{
  "inner_norm": false,
  "kv_group_size": 2,
  "beta1": 0.9,
  "max_steps": 6300
}
Rows from block 2 of a small self-supervised image encoder, named by matrix and row number. Rows with one number belong to one neuron. Each number is 128 + 24 x the weight over its row's rms, rounded and kept within 0 to 255. All counts start at 0.
Before each neuron's rows are labels from the 100 images, of 14976, where the neuron reaches its highest value: "colour at peak" is the nearest of a few named colours to the mean colour under the peak; "strongest on" is what is common among them. Only what is clearly more common there than usual is listed. The data: microscope photos of single blood and bone marrow cells.
# fc1: MLP up (model.blocks.2.mlp.fc1.weight, 384x96), inputs 0-95
# fc2: MLP down (model.blocks.2.mlp.fc2.weight, 96x384, transposed), outputs 0-95

colour at peak: purple
strongest on: smear: peripheral blood; cell type: segmented neutrophil
fc1.38 [154 143 170 139 128 127 108 103 105 147 145 139 116 129 139 131 121 134 166 162 128 146 162 102 122 123 137 165 136  96 138 139 110 143 140 156 143  97 143 163 163 118 119 100 158 164 116 110 121 139 150  90 144 109 116  98 128 105 103 124 104 119  97 118  97 127 121  89 175 126 139 119 174 128 116 108 168 132 178 113 129 159 105 156  77 145  58 169  90 111 136 147 138 113 114 136]
fc2.38 [138  92 122 120 112 157 120 120 141 132  86 152 106 120 118 147 138 119 123 111  79 122  83 115 116  80 121 173 144 118 140 144 143 167  98 134 151 115  81 169 129 126 125 117 117 151 145 120 119 128 136 103  97 152 165 155 121 119 151 132 117 131 156 191 138 101 124 132 115 144 137 125 177 114 171 115 101  85 148 103 128 127 150 125 100 177 113 159 102 118 150 105 188 142 143 135]

colour at peak: black
strongest on: cell type: segmented neutrophil
fc1.133 [109 166 181 140  87 104 132  70 147  87 108 105 136 136 138 147  97 119  93 154 162 106 131 153 150  96  89 113 111 181 150 122 126 117 135 110 105 143 104  97 113 150 127 107 118 121 146 143 116 118  82 162 137 135 103 124 120 120 150 141 152 106 115 131 131 136 135 126 183 127 158 157 154 160 130 105 164 128 161 101 126 166 109 119 143 131 127 121 129 117  96 132 193 116 109 128]
fc2.133 [108  94 141  79 170 118 152 122 139 184 163 105 152 106 143 107 107 115 178 119 135  97 138 153 148 127 116 178  96 114 138  76  89 105 152  98 103 130 133 136 161 116 128  98 136  93 122 144 124 140 138 114 122 166 130 140 178  82 101 154 152 130 103 133 101 138 163 122 147 115 137 137 156 158 108 102 154 147 115 130 119  88 143 145 105 126 133 136 132 139 103 158 141 155 134 152]

colour at peak: blue
strongest on: cell type: lymphocyte
fc1.354 [104 137 127 125 173  84 149 107 132 177 152 129 128 110 180 169 140 120 171 114 153  88 175 115 182 118 165 129 106 109 105 125  93 114 131  98 145 103 131  92 125 139 139  95 103  99 120 158 113 125 139 142 152 113 107 157 125 127 122 136 124  99  83 121 136 110 158  91 106 110 140 108 141 116 121 153 143 106 117 106 122 151 147 155 132 106 137 191 136 112  94 156 131 150 124 117]
fc2.354 [131 116  81 141 125 179 107 154 162  96 153 133 126 116  90 114 110 141 164 103 123 124 124 114 129 158 135 116 108 129 122 110 122 138 140 131 109 132  76 132 112 143 104 136 128 108 156 141 152 166 113 136  96 167 123 135 122 163 169 133 149 114 122 124 110 162 133 163 109 123 112 115  66 152 120 129 106 137  94 127 161 113 153  99 113 140 189 100 190 116 137 131 138  78 154 152]

colour at peak: blue; black
strongest on: smear: peripheral blood
fc1.198 [148 109 122 113 136  82 151 120 143 181 164  87 132 111 151 127 143  90 202 138 103 132 126 123 103 163 123 113 110 109 132 107 130 120 152  97 118 123 104 151 123 146 128 101 115 132 161 137 101 150 155 109 166 138 178 137 126 147  71 164 102 115 105 120  92 124  98 137 125 135 127 128 150 164 136 104 167 132 115  82 106 119 113 121 151 124 133 176 104 102 126 114 150 110  95 134]
fc2.198 [136 109  96 158 112 153  63 172 127 134 119 130 135 104  73 130 137 125 139 129  99 181 112 128 130 146 152 144 110  86 156 112 142 166 112 157 135  91 113 164 151 146 165 152 121 155 137 158 101 100 138 164 100 107 135 111  93 131 152 126 149 144 131 124 127 174 137 134  88 109 105 123  96 137 183 125 110 115 121 105 150 147 163 116 117 147 125  90 139 133 135 119  88 127 119 141]

colour at peak: blue
strongest on: smear: peripheral blood; cell type: segmented neutrophil
fc1.119 [147 135 151 139  79 121 150 116 134  95 154 119 162 131 161  98 115  98 129 140 120 162  93 111 105 124 112  96 131 177 159 142 123 152 119 146 146 183  88 134 115 155 106 113 121 126 145  73 130 133  98 137 131 130 141  99 132 118 131 104  99 142 135  79  96 128 131 167 128 157 121 151 135 122 142  97 137 138 105 126 129 161 112 136 106 150 115 155 130  78 153 188 113 102 100  84]
fc2.119 [140 142 135 115 150 112 135  95  97 163 110 126 159  65 176 156 106 107 130  97 126  84 142 147 139 118 101 133  70 106 115 119 107 116 118 106 137 139 156 132 111  97 114  86 161 174 151 133 142 113 159 144 146 112 154 105  94 116  87 151 133 140 113 132 134 129 117 162 146 129 125 176 145 133 160 129 123 131 173 124 159 139 124 133 124  87 106 172 114 135 145 143 153 157  89 138]

colour at peak: grey
strongest on: cell type: lymphocyte
fc1.308 [130 124 147  79 116 119 116 127  79 127  96 151 105 143 159 120 149 107 136 118 121 140 122 159 145 134 117  99  92 105 107  99 127 161 128 128 116 127 110 155 128 111 170 108 135 148 143 129 116  99  89 116 114  92  95 100 106  80 116 164  98  91 121 110  82 138 164 130 112 139 170 150 126 171 152 141 161  86 170 123 151 145  93  96 148 121 141 120 106 166 123 162 112 135 123 157]
fc2.308 [140 144 155 136 117 110  94 123 170 121 165 124 119 135 114 143 109 130 137 137 123 100 102 154 131 138 121 146 168 150  96 116 178 108 145 145 127 128 172 115 148 181 124 136 127 145 118 117  97 109  88 231 111 127 110  98 129 149 123  92 150 174 119 101 138 125 117 117 129  66 113 129 132 157 123 145 118 138 160  89 136 144 151 160 150 124 116 121 132 127 112 105 123 124 105 114]

colour at peak: black; blue
strongest on: cell type: erythroblast
fc1.228 [103 122 169 108  87  86 113  83 123 114 140  89 144 146 152 159 120 105  89 174 135 120 150 146 160  90 118 144 145 126 174 129 112 104 146 100  83 170 144  97 163 103 125 120 115 121 142 116 133 110 122 139 176 133 100 127 121 127 120 125 155 142  77 139 144 137 117 130 137 150 125 114 166 122  93 126 127  97 145 135  94 140  99 160 144 102  98 107 115 112 126 157 101 110 102  81]
fc2.228 [117 105 125  82 148 111 147 140 107 143 144 117 137 170 143 138 125 147 155 112 118 126 149 131 120 114 128 172 140 125 108 114  87 133 135 132 119 126 122 132 163 117 140 108 112  92 125  96 119 136 159 118 117 129 108 110 161  49 103 155 122  96 137 160 100  98 140 117 130 101 150 110 166 147 129 196 146 117 108 161 111  90 140 145 119 191 112 133 104 150 110 130 100 171 151 159]

colour at peak: purple
strongest on: smear: peripheral blood; cell type: segmented neutrophil
fc1.212 [162 110 180 119 147 132 154 113 120 174 154 120 126 103 144 134 117 119 115 153 108 125 138 153 137 118 137 160 140 113 161 119  97 152 143 104 118 122 156 146 152 113 119 145 135 141 148 162 128 146 105  84 113 115 128 111 103 146 111 150 118 145  88 105 155 107 113 119 177 109  97 120 156 151 156  90 161 108 161  86 106 131 105 177 128 106  69 154  94 131 127 160 150 115 145  83]
fc2.212 [134  83 132  97 133 143 131 136 140 141  93 143 136 109 143 136 151 133 136 117  87 117 119 113 120 103 133 163 128  85 136 118 115 166  98 113 155  83  86 151 140 137 143 101 125 136 143 120 102 135 151  97 103 143 165 111 120  96 135 115 114 144 158 176 134 127 133 134 117 123 104 156 177 130 161 133 121  89 130  83 146 131 160 133  85 179  98 158 104 151 165 123 175 163 127 168]

colour at peak: grey
strongest on: smear: peripheral blood; cell type: eosinophil; cell type: platelet
fc1.64 [143 152 132 131 139 114 133 162 148 115 119 145  85 147 123 109 164 124 151 156 116  99  94  89 129  88 152 150 130 142 126 153 153  95 114 111 136 140 106 118 125 174  82 117 101 101 104 126  89 138 145 135 154 126 148 150 126  92  97 146 110  69 139  90 131 151 126  99  95 139 118 163 146 169 160  94 134 119 136  97 120 115 111 123 102 185 120 149 145 104 157 124 159 127 100 158]
fc2.64 [141 122  80  86 142 170 146 171 122  90 142 118 137 137 135 135 128 141 107 127 136 168 151 121 117 153 157 121 147 106 109 104 112 143 130 138 149  66 140 111 130 122 152 151 135 122 140 128 121 150 128 156 103 125  92  88 112 119 123 119 124 130 145 126 146 151 111 138 115 107 118 167  71 143 126 182 113  95 116 148 137 136 170 126 139 133 123  51 142 172 142 122  76 151  97 136]

colour at peak: white
strongest on: smear: peripheral blood
fc1.88 [ 90 155 103 129 140 121 111 129  86 113 132  98 154 128 130 141 154 145 123 108 138 128 123 147 163 146 137 133 131 118 119 131 122 164 160 102  94 148 131 122 124 118 125  91 157  93 163  91  83 147  97 163 161 114 155 107 135 107  90 169  93 150 110  79  85 144 139 155 111 120  96 104 145  99 159 149 156 122 121  98 170 143 113 156 107 170 139 104 143 137 119 169 100 119 152 135]
fc2.88 [128 125 102  87 139 121 158 116  75  84  86 141 144 151 114 124 128 105 148 154 116 166 122 123 124 141 134 121  97 122 142  68 138 147 101 123 135 146 116 120 155 105 159 115 150 123 133 119 134 164 162 166 129 120 126  93 125 132 111 153 124 124 131 122 159 103 128 185 129  73  90 125  92 123 123 118 122 156 121 167 135 141 105  81 136 190 159 136 137 127 139 116 142 172  98 111]

colour at peak: blue
strongest on: smear: peripheral blood
fc1.307 [ 97 146 127 150 105 138 143  92 147 153  93 116 163 143 166 162 115 154 100 107 165 155  96 113 102 154 143 155 138 148 147 139 105 148 141 104  86 151  92 118 130 111 133 106 135 149 158 113 132 133  89 125 131  99 142 110 128 158 173 135 103 122 122 106 126 118 153 158 150 132 158 152 143 109 135  79 145 144 134 123 103 138 130  92  87 147 127 134 154  91 133 184 164 143  84  94]
fc2.307 [144 127 148  90 128  96 143  84 121 184 138 121 175  73 172 141 111 102 166 135 105  61 126 148 142 117 103 147  80  92 120  84 108 113 140  99 121 147 136 134 156 131 114  94 141 132 126 113 124 132 132 150 146 156 140 104 119  89 102 170 136 157 118 143 119 123 126 124 140 141 112 144 168 141 124 114 145 141 151 104 131 136 136 140 135  95 112 176 118 126 116 145 170 163 115 134]

colour at peak: blue
strongest on: cell type: lymphocyte; cell type: erythroblast
fc1.9 [ 97 154 160 105 181  85 154 136 152 156 170  94 141 134 149 142 143 120 151 137 141 154 174  84 159 153 113 113 120 112 157 115  95 112 167 111  87 106 107 143 141  80 139 138 123  97 140 176 131 122 119 102 162 115 111 171 161 121 111 136 166 109 120 135 104  99 133 105 112 160 122 135  88 129 125 138 149 124 122 139 132 145  86 135 161 109 142 122 127  99  93 131 155 117 109 133]
fc2.9 [114 125 107  89 142 156 149 155 154 105  87 139 134 108 100 106 149 156 150  94 132 138 148 128 121 134 111 123  84  97  88 119 136 143 145 145 122 129 134 104 163 134 148 103 105  86 130 130  95 141 140 118 110 128 138 105 143 107 129  70 120 146 135 127 101 117 127 192 123  77  84 160 106 178 124 172 133 123 148 102 119 132 171 119 118 142 154 113 132 136 107 137 122 172 110 176]

colour at peak: black
strongest on: cell type: erythroblast
fc1.338 [145 149 156 115 115  74 148 107 117 168 173 124  97 124 137 140 130  76 162 127 143 114 127 135 145  93 137 164 104  61 160 138 121 161 133 106 156 149 150 167 148 133 158 124 123 118 160 165 121 137 151 122 167 114 170 153 147 129  94 140 146 143 115 127  86 183 131 105 135 131 102  96 167 149 132 105 167 139 131 117 100 151 128 124 141 113 137 149 144 129 125 113 148 110 109 138]
fc2.338 [161  95 130 127 114 173  66 143 159 162  94 121 131  96  81 110 144 142  99 134 107 138  93 121 125 128 144 172 113  93 154 147 151 146  96 126 122 136 121 154 153 137 166 124 110 137 145 135  88  89 107 139 108 147 132 122 112 139 148 111 131 156 126 155 131 158 149 120 109 116  90 133 104 152 170  86  98 136 129  59 129 149 134 115  90 157 108  89 116 133 130 134 134 142 117 121]

colour at peak: purple
strongest on: cell type: lymphocyte; smear: peripheral blood
fc1.358 [ 75 149 169 118 111 144 177 124  88 125 146 109 127 117 135 143 111  88 147 111 120 133 137 105 126 163 111 137  82 145 140 102 147 120 163 101 126 142 130 120 186 152  69 118 105 115 130 104 142 150 111 123 168 141 117 115 131 102 114 105 137  91 128 135 113 132 165 101 139 143 169 104 152 125 151 139 175 105 106 150 151 142 140 151 115 117 137 183 134 125 111 167 174 114 110 121]
fc2.358 [122 116 143 121 142 112 122 124 214 152 153 104 132  94 127 110 124 147 133 121 126 103 163 157 138 137 117 171 163 124  81 139  98 115 110 140 113  94 127 127 159 163 179 150 107  90 135 143  94 133 131 101 125 138 103 113 157 130 155 112 140 152 133 148 125 106 126 118 143  92  98 141 162 160 119 161 126 164 139  53 114 139 148 140 139 154 131 120 117 102  95  95 137 140 119 134]

colour at peak: pink
strongest on: smear: peripheral blood
fc1.51 [ 93 115 117 121 148 141 146 121 124 156 107 162 119 145 113 132 141  78 160 145 122 168  90  98 169 163 155 166 136 114 128 106 124 119 101 118 125 141 105 118 157 103 101 121 108 126  98 106  95 166 117 128 141 152 141 126 119 134 135 176  93 116 108 141 107 130 167 135 153 133  90  90  84 151 121 115 155 128 133 143 123  97  84 139 158 169 142 147 137 161 156 176 157 165 143 146]
fc2.51 [150 116 106 105 164 172 153 137 137  75 100 123 125 131  73 141 123 159 106 105 138 155 172  99 141 134 128 152 122 132 118  95 100 184 151 144 138  88 100 115 126 119 146 130 125 113 112 151 145 196 168 135  92 131 106 118 138 123 127 139 105 145 117 111 123  93 116 172 124  87 116 143 104 153 109 177 115 130 112 149 174 118 131 124 141 158 117 101 128 101 104 110 133 116 133 141]

colour at peak: grey
strongest on: smear: peripheral blood; cell type: eosinophil
fc1.305 [111 105 162 112 100 100 126 153  88 112 104 176 144 131 130 139 170 104 102  98 151 109 148  96 140  94 149 168 133 131 156  98 152 135 153 113 146 103  89 147 127 108 167 148 106 146  90 128  86 110 101 168 109 134 141 109 118  88 110 128 135 143 142 139 116 114  96 109 103 162  92 110 159 168 100 103 153  98 158  97 118 155 145 154 120 112 126 133 123 160 103 100 140 135 143 144]
fc2.305 [105 148 110  74 123 145 163 110 145  91 134 149 135 165 153 136 142 161  95 154 128 123 113 111 128 125 164 147 154 132  90 141 128  97 129  87 142 136 138 106 121 134 107  65 129 100 127 102 129 150  88 148 107 148 107  97 116 127 145  77 117 159 178 123 152 128 128 122 111 118 119 125  78 115 123 141 111 114 129 161 140 145 143 125 109 157 121 106  84 155 140  89 147 187 127 152]

colour at peak: blue
strongest on: cell type: blast
fc1.289 [ 92 137 132 112 137  98 166 101 110 107 127 147 105 148 105 131 107  97 166 150 108  88 153 118 176 140 127 159 126 187 145 104 142 157 162 131  68 147  89 130 150 102  91 149 149  94 143 131 150 141 127 148 102 163 149 146 112 132 126 154 108 149 106 101 134 119 175 105 154 146 142  99  93 152 127 117 131 125 124 169 158 113 137 128 129 144 165 163 145 144  97 112 145 112 141 116]
fc2.289 [116 145 140  86 162 137 159 131 119  74 113 135 113 133 124 133 140 141 104 107 120 134 156 131 180 136 119 144 115 147  68 171 121 104 123 165 120 115 123 109 136 132 137  89 127  86 110 153 161 144 114 117 100 132 120  86 132 110 115  96  94 127 124 147 137  98 144 146 125  78 165 124  85 162 144 193 139 123 121 147 158 115 130  98 173 133 156 123 153 114 119 118 126 164 118 153]

colour at peak: black
strongest on: cell type: erythroblast
fc1.192 [135 135 190 127 123 127 110  78 124 115 117 117 109 147 163 118 120  98 127 132 117 151  94 140 146  93 118 102 135 169 156 112 157  99 154  85  73 177 127 112 160 124 153 116 136 129 134 102 134 113  78 128 151 125  91 100 120 108 113 119 122 122  99 152 120 130 105 138 166 123 161 144 131 172 116  95 160 119 127 151 104 166  84 145 108 115 105 145 111 152 102 159 162 111 123 116]
fc2.192 [ 93  93 130  64 156 115 158 146 115 165 144 125 138 136 146 120 121 129 158 114 119 100 134 147 143 127 125 175 107 130 125 105 117 122 159 116 100 128 144 133 169 135 146 103 120  83 131 122 119 128 137 151 118 145 121 127 179  62 106 155 149 110 117 146  93 128 153 118 136 110 133 135 142 175 118 150 160 134 105 150 127  77 137 142  96 153 136 122 125 154 108 154 114 197 143 168]

colour at peak: pink
strongest on: smear: peripheral blood
fc1.334 [115 145 183 139 130 146 104 152 110 123 160 152 148 159 152 111 170 119  96 150 139 172 125 158 154  94 161 116 140 114 154 127 101 101 156 152 111 105 171 147 118 126 117  93  82 112 126 127  94  98 101  72 165 146 137 160 161 121  94  98 118 103 152 128 135 172  99 101 126 162 122 138 144 125 137 107 121  98 124 120 118 134 107 103  86 145 117 110 121 105 132 131 118 160 139 151]
fc2.334 [106 128 108 104 105 152 146 146 125 105 164 113 147 139 109 146 112 180 133 101 147 123 147 135 131 148 123  95 136 164  75 151 147  83 115 147 138 180 146 126 112 130 134 105 137 105 125 119 166 113 137 145 119 164  99  76 104 126 140 108 131 120 123 131 122 119 140 109  98 116 161 111 113 131  95 157 123 128 108 182 116 134 180 102 158 117 168  94 170 151 138 112  80 118 166 132]

colour at peak: black
strongest on: cell type: erythroblast
fc1.25 [ 90 114 121 137  91  98 133  88 128 156 116 112 135 127 111  97 101 102  85 158 126 138  80 103 126  93 111 120 114 132 149 113 124 113 108 135  93 103 122 137 138 103 145 164 158 113 131 125 137  87 115 111 181 107 111 118 116 167 174 129 110  98 128 141 103 130 142 141 156 127 167 124 102 125 137  87 138 154 135 131 121 137  80 124 138 140 146 153 151 101 114 174 173 124  63 108]
fc2.25 [123 138 156  72 131  80 162 105 109 167 130 101 167  88 171 127 112 133 114 131 128 105 149 158 144 142 122 170  89 124 124 122 109  57 136 111 118 157 134 124 150 138 110  63 121 109 124 120 130 146 130 138 145 178 126 118 156  80  80 158 128 161 121 136 117 142 154 123 153 144 130 145 145 158 138 103 149 152 125 123 121 113 128 146 129 108 121 166 127 105 111 143 161 150 117 123]

colour at peak: brown
strongest on: cell type: lymphocyte
fc1.291 [104 136 110 124 142 148 162 139  96 100 152 125 161 134 113 134 141 110 145 159 140 103 143 149 102 101 152 113 144 118 132  96 168 102 135 121  93 129 108 153 169 115 125 117  97 109 101 159  93 155 150 159 136 145 145 106 105 133 103  90 166 152 172  96 109 125  88  91 150  86 154 126 149 136 149 111 112  83 142 158 136 147  99 105  83 143 158 127 113 152  75 142 137 151 121 129]
fc2.291 [123 141 108  68 121 182 123  98 112 150 122 156 113 166  87 115 104 127 158  87 106 135 119 119 115 124 136 166  83 122 140 106 164 153 147 109 140 122 125 136 122 137 111  62 163 119 134 124 132 174  99 109 118 125 114 149 120 147 163 142 120 119 151 141 144 139 138 150 123 158 129 126 111 137 127 116 135 135  83 130  91 153 185 103 107 165 161 127 150 157 112 143 137 152 109 173]

colour at peak: brown; black
strongest on: cell type: erythroblast
fc1.342 [110 113 170  78 139 148 100 168 157 152 167 158 106 137 125  91  99 100 133 138  91 116 168 127 131 111 122 155  86 155 127  80 140 161 130 109 159 142 136 146 126 129 114 111  92 139 129 101 120 137 112 176 109 171 138 122 130 112 121 139 143 165 151  95 110 163  96  94 103 126 122 152 123 117 147 110 164 111 153 147 119 153 117 119 120 164 144 108 156 156 153 114  99  99 132 159]
fc2.342 [129 108 166  68 139 114 141 101 176 127 172 170 112 159 137 146 131 143 116 121 126  83 122 134 110  78 135 135 144  95 126 129 114 117 143  94 138  88 123 137 113 126 130  72 119 141 117  97 129 100  78 140 123 163 114 137 119 114 146  99 119 159 145 174 134 131 116  93 156 170 152 139 125 122 112 105 143  82 109 168  99 130 146 141 122 137 109  97 130 166 107 130 157 159 125 126]

colour at peak: purple
strongest on: smear: peripheral blood; cell type: segmented neutrophil
fc1.113 [118 151 143  87 126 103 138 115 121 152 161 162 143 100 174 168 153 148 117 154  98 128 116 101 129  92 108 107  75  91 176 149 140 133 120 122 162 106 137 144 132 115 108 145 119 166 111  90 144  91 139 132 145 111 150 136 102  90 132 158 115 153 126 106 101 117 154  98 159 165 145 163 122 109 162 158 153  91 142 135 121 136 130 131  85 148  69 118 138 127 142 112 122 130 130  99]
fc2.113 [131 105 149  88 155 116 132 136 142 139  99 129  96 124 100 139 112 138 166 124  90  90 125 128 149 130 111 163 144  99 122 100 153 159 113 142 136  74 113 123 141 120 116  91 112 127 117 151 126 139 127  73  83 155 163 147 137 112 160 135 114 149 158 190 138  95 134  77 139 101 110 120 170 132 142 143 114 119 159  88 130 115 158 157 126 158  89 160 104 123 148 107 149 136 143 109]

colour at peak: black; blue
strongest on: cell type: erythroblast
fc1.377 [131 133 133 119 128 114 100  81  98  85 127 134 160 146 147 158 109 157 136 131 118 132  99 165 141 135 118  90 114 126 150 144 141  97 128 136 135 116 130 165 126 152 105 114 152 128 141 103  98 121 110 141 193 116  96 112 114 138 120 153 150 107 111 103 141 104 117 120 141 122 164 122 167 148  77  94 181 113 127 157  65 137 123 106 121 146 117 130 104 108 112 169 189 126 141  98]
fc2.377 [127 106 111  89 140 129 127 127  87 183 183 102 157 102 151 142 108 112 153 101 136 113 129 139 126 110 117 170  86  98 149 107  92 123 150 101 120 155 160 123 157 115 115 115 145 127 129  93 128 129 150 163 141 149 120 106 135  71  88 192 135 118  94 149  98 142 139 103 145 156 155 141 159 155 130 149 140 113 109 148 116 107 130 142 102 113 120 137 123 123  92 160 123 159 126 159]

colour at peak: grey
strongest on: cell type: lymphocyte
fc1.75 [116 101 102  88 104 115 159 171 119 113 185 129 120 148 148 122 148 150 180 101 109 175 138 100  93 117 143 109  92 104 126  88 149 128 165  96 139  97 158 128 167 110 143 119 172 139 135 128 103  98  96 117 122 127 109 135 160  80  90 114 156 104 123 113 101 143 125 142 146 122 159 133 150 107 137 148 162 114 114 152 145 131  96 135 100 140 117 108 102 140 118 161 107 129 103 142]
fc2.75 [125 148 170 133 105 140 110  68 174  96 120 155 158 175 145 124 119 147 143 114 102 107 135 121 104  79 103 146  55 109 126 106 129 151 162  97 113  78 102 143 163 138 103 127 116  99  94 109  95 115 115 114 134 116 134 132 106 126 143 123 136 145 122 145 127  94 137 163 163 131 125 128 147 137 149 144 156 102 165 102 128 161 146 116 149 116 126 132 160 162  95 137 141 152 109 128]

colour at peak: blue
strongest on: cell type: lymphocyte
fc1.316 [123 148 158 138 162  72 146 108 125 162  98 106 110 128 142 102 115 146 127 142 131 119 134 136 140 106 108 137 162 197 130 122 132 137 126 176  89 152  93 110 128 142 162 141 111 125 138 149 128 113 146 135 121 129 118 137 125 129 165 149 112 142 116  90 116 102  90 128 123 127 109 113 168 174  97  88 146 158 160 126 145 126  87 159 137 115 100 143  84 119 116 145 112 126  88  63]
fc2.316 [120 110 132 108 171 130 171 135 175 154 151 121 164 105 158 140 111 136 147  83 131  94 176 118 133 111 135 133 113  98  91 114  91  97 121 113 134  96 125 117 150  98 128 123 131  87 131 121 110 156 153  99 118 170 140 106 139  88 108 113 133 109 101 145 112 105 143 143 138 114 138 206 158 154 112 167 125 100 122 116 123 123 168 128 128 133 125 142 142 131  81 145 143 128 107 172]

colour at peak: grey
strongest on: cell type: segmented neutrophil
fc1.238 [159  70 155 133 186 114 147 170 138 141 149 116 129 163  84 144 104 128 132 151 105 116 162 102 143 145 124 148 138 113 137 123 100 155 136 157 132  93 114 116 153 111 118  86 135 120 158 134 119 118 123 102  88 118 140 136 128  93 146 176 108 157 105  81  97 145 174  90 118 150 136 148 146 159 122 141 108 119 146 141 152 118 154 176 104 150 107 119 104 150 131 140 125 155 159 112]
fc2.238 [107 143 139 119 148 116 144 103 118 160 103 124 144  85 155 116 119 106 131 130 137 100 114 164 174  82 103 116  71 102 168 139 114 141 151  79 116 140 132 119 177 122 132 102 147 133 110 110 141 133 117  89 151 109 116 116 104 122 113 150 133 103  69 107 124 150 137 112 153 157 135 155 170 141 121 117 148 125 152 106 115 142 134 155  95 124  60 126 152 146 104 155 135 127  91 101]

colour at peak: black
strongest on: cell type: erythroblast
fc1.273 [ 99 106 120 123 152 135  94 155 139 195 167 157 114 124 153 107 144 124 156  97 103 122 112 148 119 151 123 140 154 106 159 107 132 148 136  98 143 127  95 160 124 166 171 131 128 133 142 129 146 100 100 183 122 147 137 119 132 114 149 175 157  83 136 133  90 144 112  87 151 145 165  99 123 126 146  99 164 118 140 105 133 124 100 163 109 127 113  96 132 152  90 108 137 105  89 130]
fc2.273 [130 120 146  96 130 130 120 107 201 176 172 133 142 138 133 128 131 150 124 129 178 141 131 133  74 122 158 150 116 111 103 145 129  68 125 101 133 140 161 131 125 135 133 123  97  97 126 116 102 127  92 121 122 185  85 128 143 134 122 101 138 193 140 140 131 164 118 114 147 153 115 119 102 135 112  79 143 171 120 116  99 111 146 135 125 138 137 133 103 122 103 135 166 151 135 122]

colour at peak: brown; black
strongest on: cell type: blast
fc1.50 [121 150 143 135 128 135 107 113 108  98 122 144 109 130 154 129 145 128 149 167  95  81 131 149  97 109 122 112 177 158 125  88 136 169 146 131 153  84 101 140 117 136 176 136 124 122 172 147  98 108 113 156 112  97 136 105 142 130 168  99 109 105 142 115 103 126 119 116 148  78  86 148 100 169 112 120 165 124 167  94 138 153  93 114 105 147 140 112 143 178 129 106 139 146 112 129]
fc2.50 [120 159 162 118 108 123 142  88 191 142 116 119 154 153 172 120 111 118 109 168 148 116 123 137 160 148 112 108 175 127  98 136 164  73 116  90 119 152 147 130 120 129 113 120 141 120 139 111 131 112  93  93 163 162 106 118 116 170 112  98 138 189 158 119 136 141 109 117 143 137  97 130 116 117  93  78 129 178 152 111  99 145 133 121 132 117 131 132 128 138 140 142 149 114 120  88]

colour at peak: grey
strongest on: cell type: lymphocyte
fc1.159 [158 170 120  97 111 146 134  88 156  84 167 155  92 101 157  97 151 111 147 140 154 115 115 112 126 113 138 165 138 151 135 124 139 153 121 148 129 111 133 158 175 147 134 110 140 141 108 103 133 110 114 181 150 124 157  96 121  87  97 153 123 130  96  89 104 156  87 132 108 146 143  98 101 116 117  99 106 100 118 153 105 112 115 151 124 135 121  94 106 149  95 108  82 100 106 114]
fc2.159 [121 108 122  84 139 120 153 120  47 125 146 147 144  77 122 138 126 129 109 114 122 141 119 146 104 106 145 148  80 109 146 139 133 120 112 149 139 148 147 144 142  95 119  73 136 135 120 136 155 107 125 191 113 106 126 130 125  99 123 148 100  72 103 140 133 159 142 155 112 131 159 155 141 117 141 146 119 134 121 205 145 102 102  97 129 126 143 123 146 138 135 122 104 170 102 138]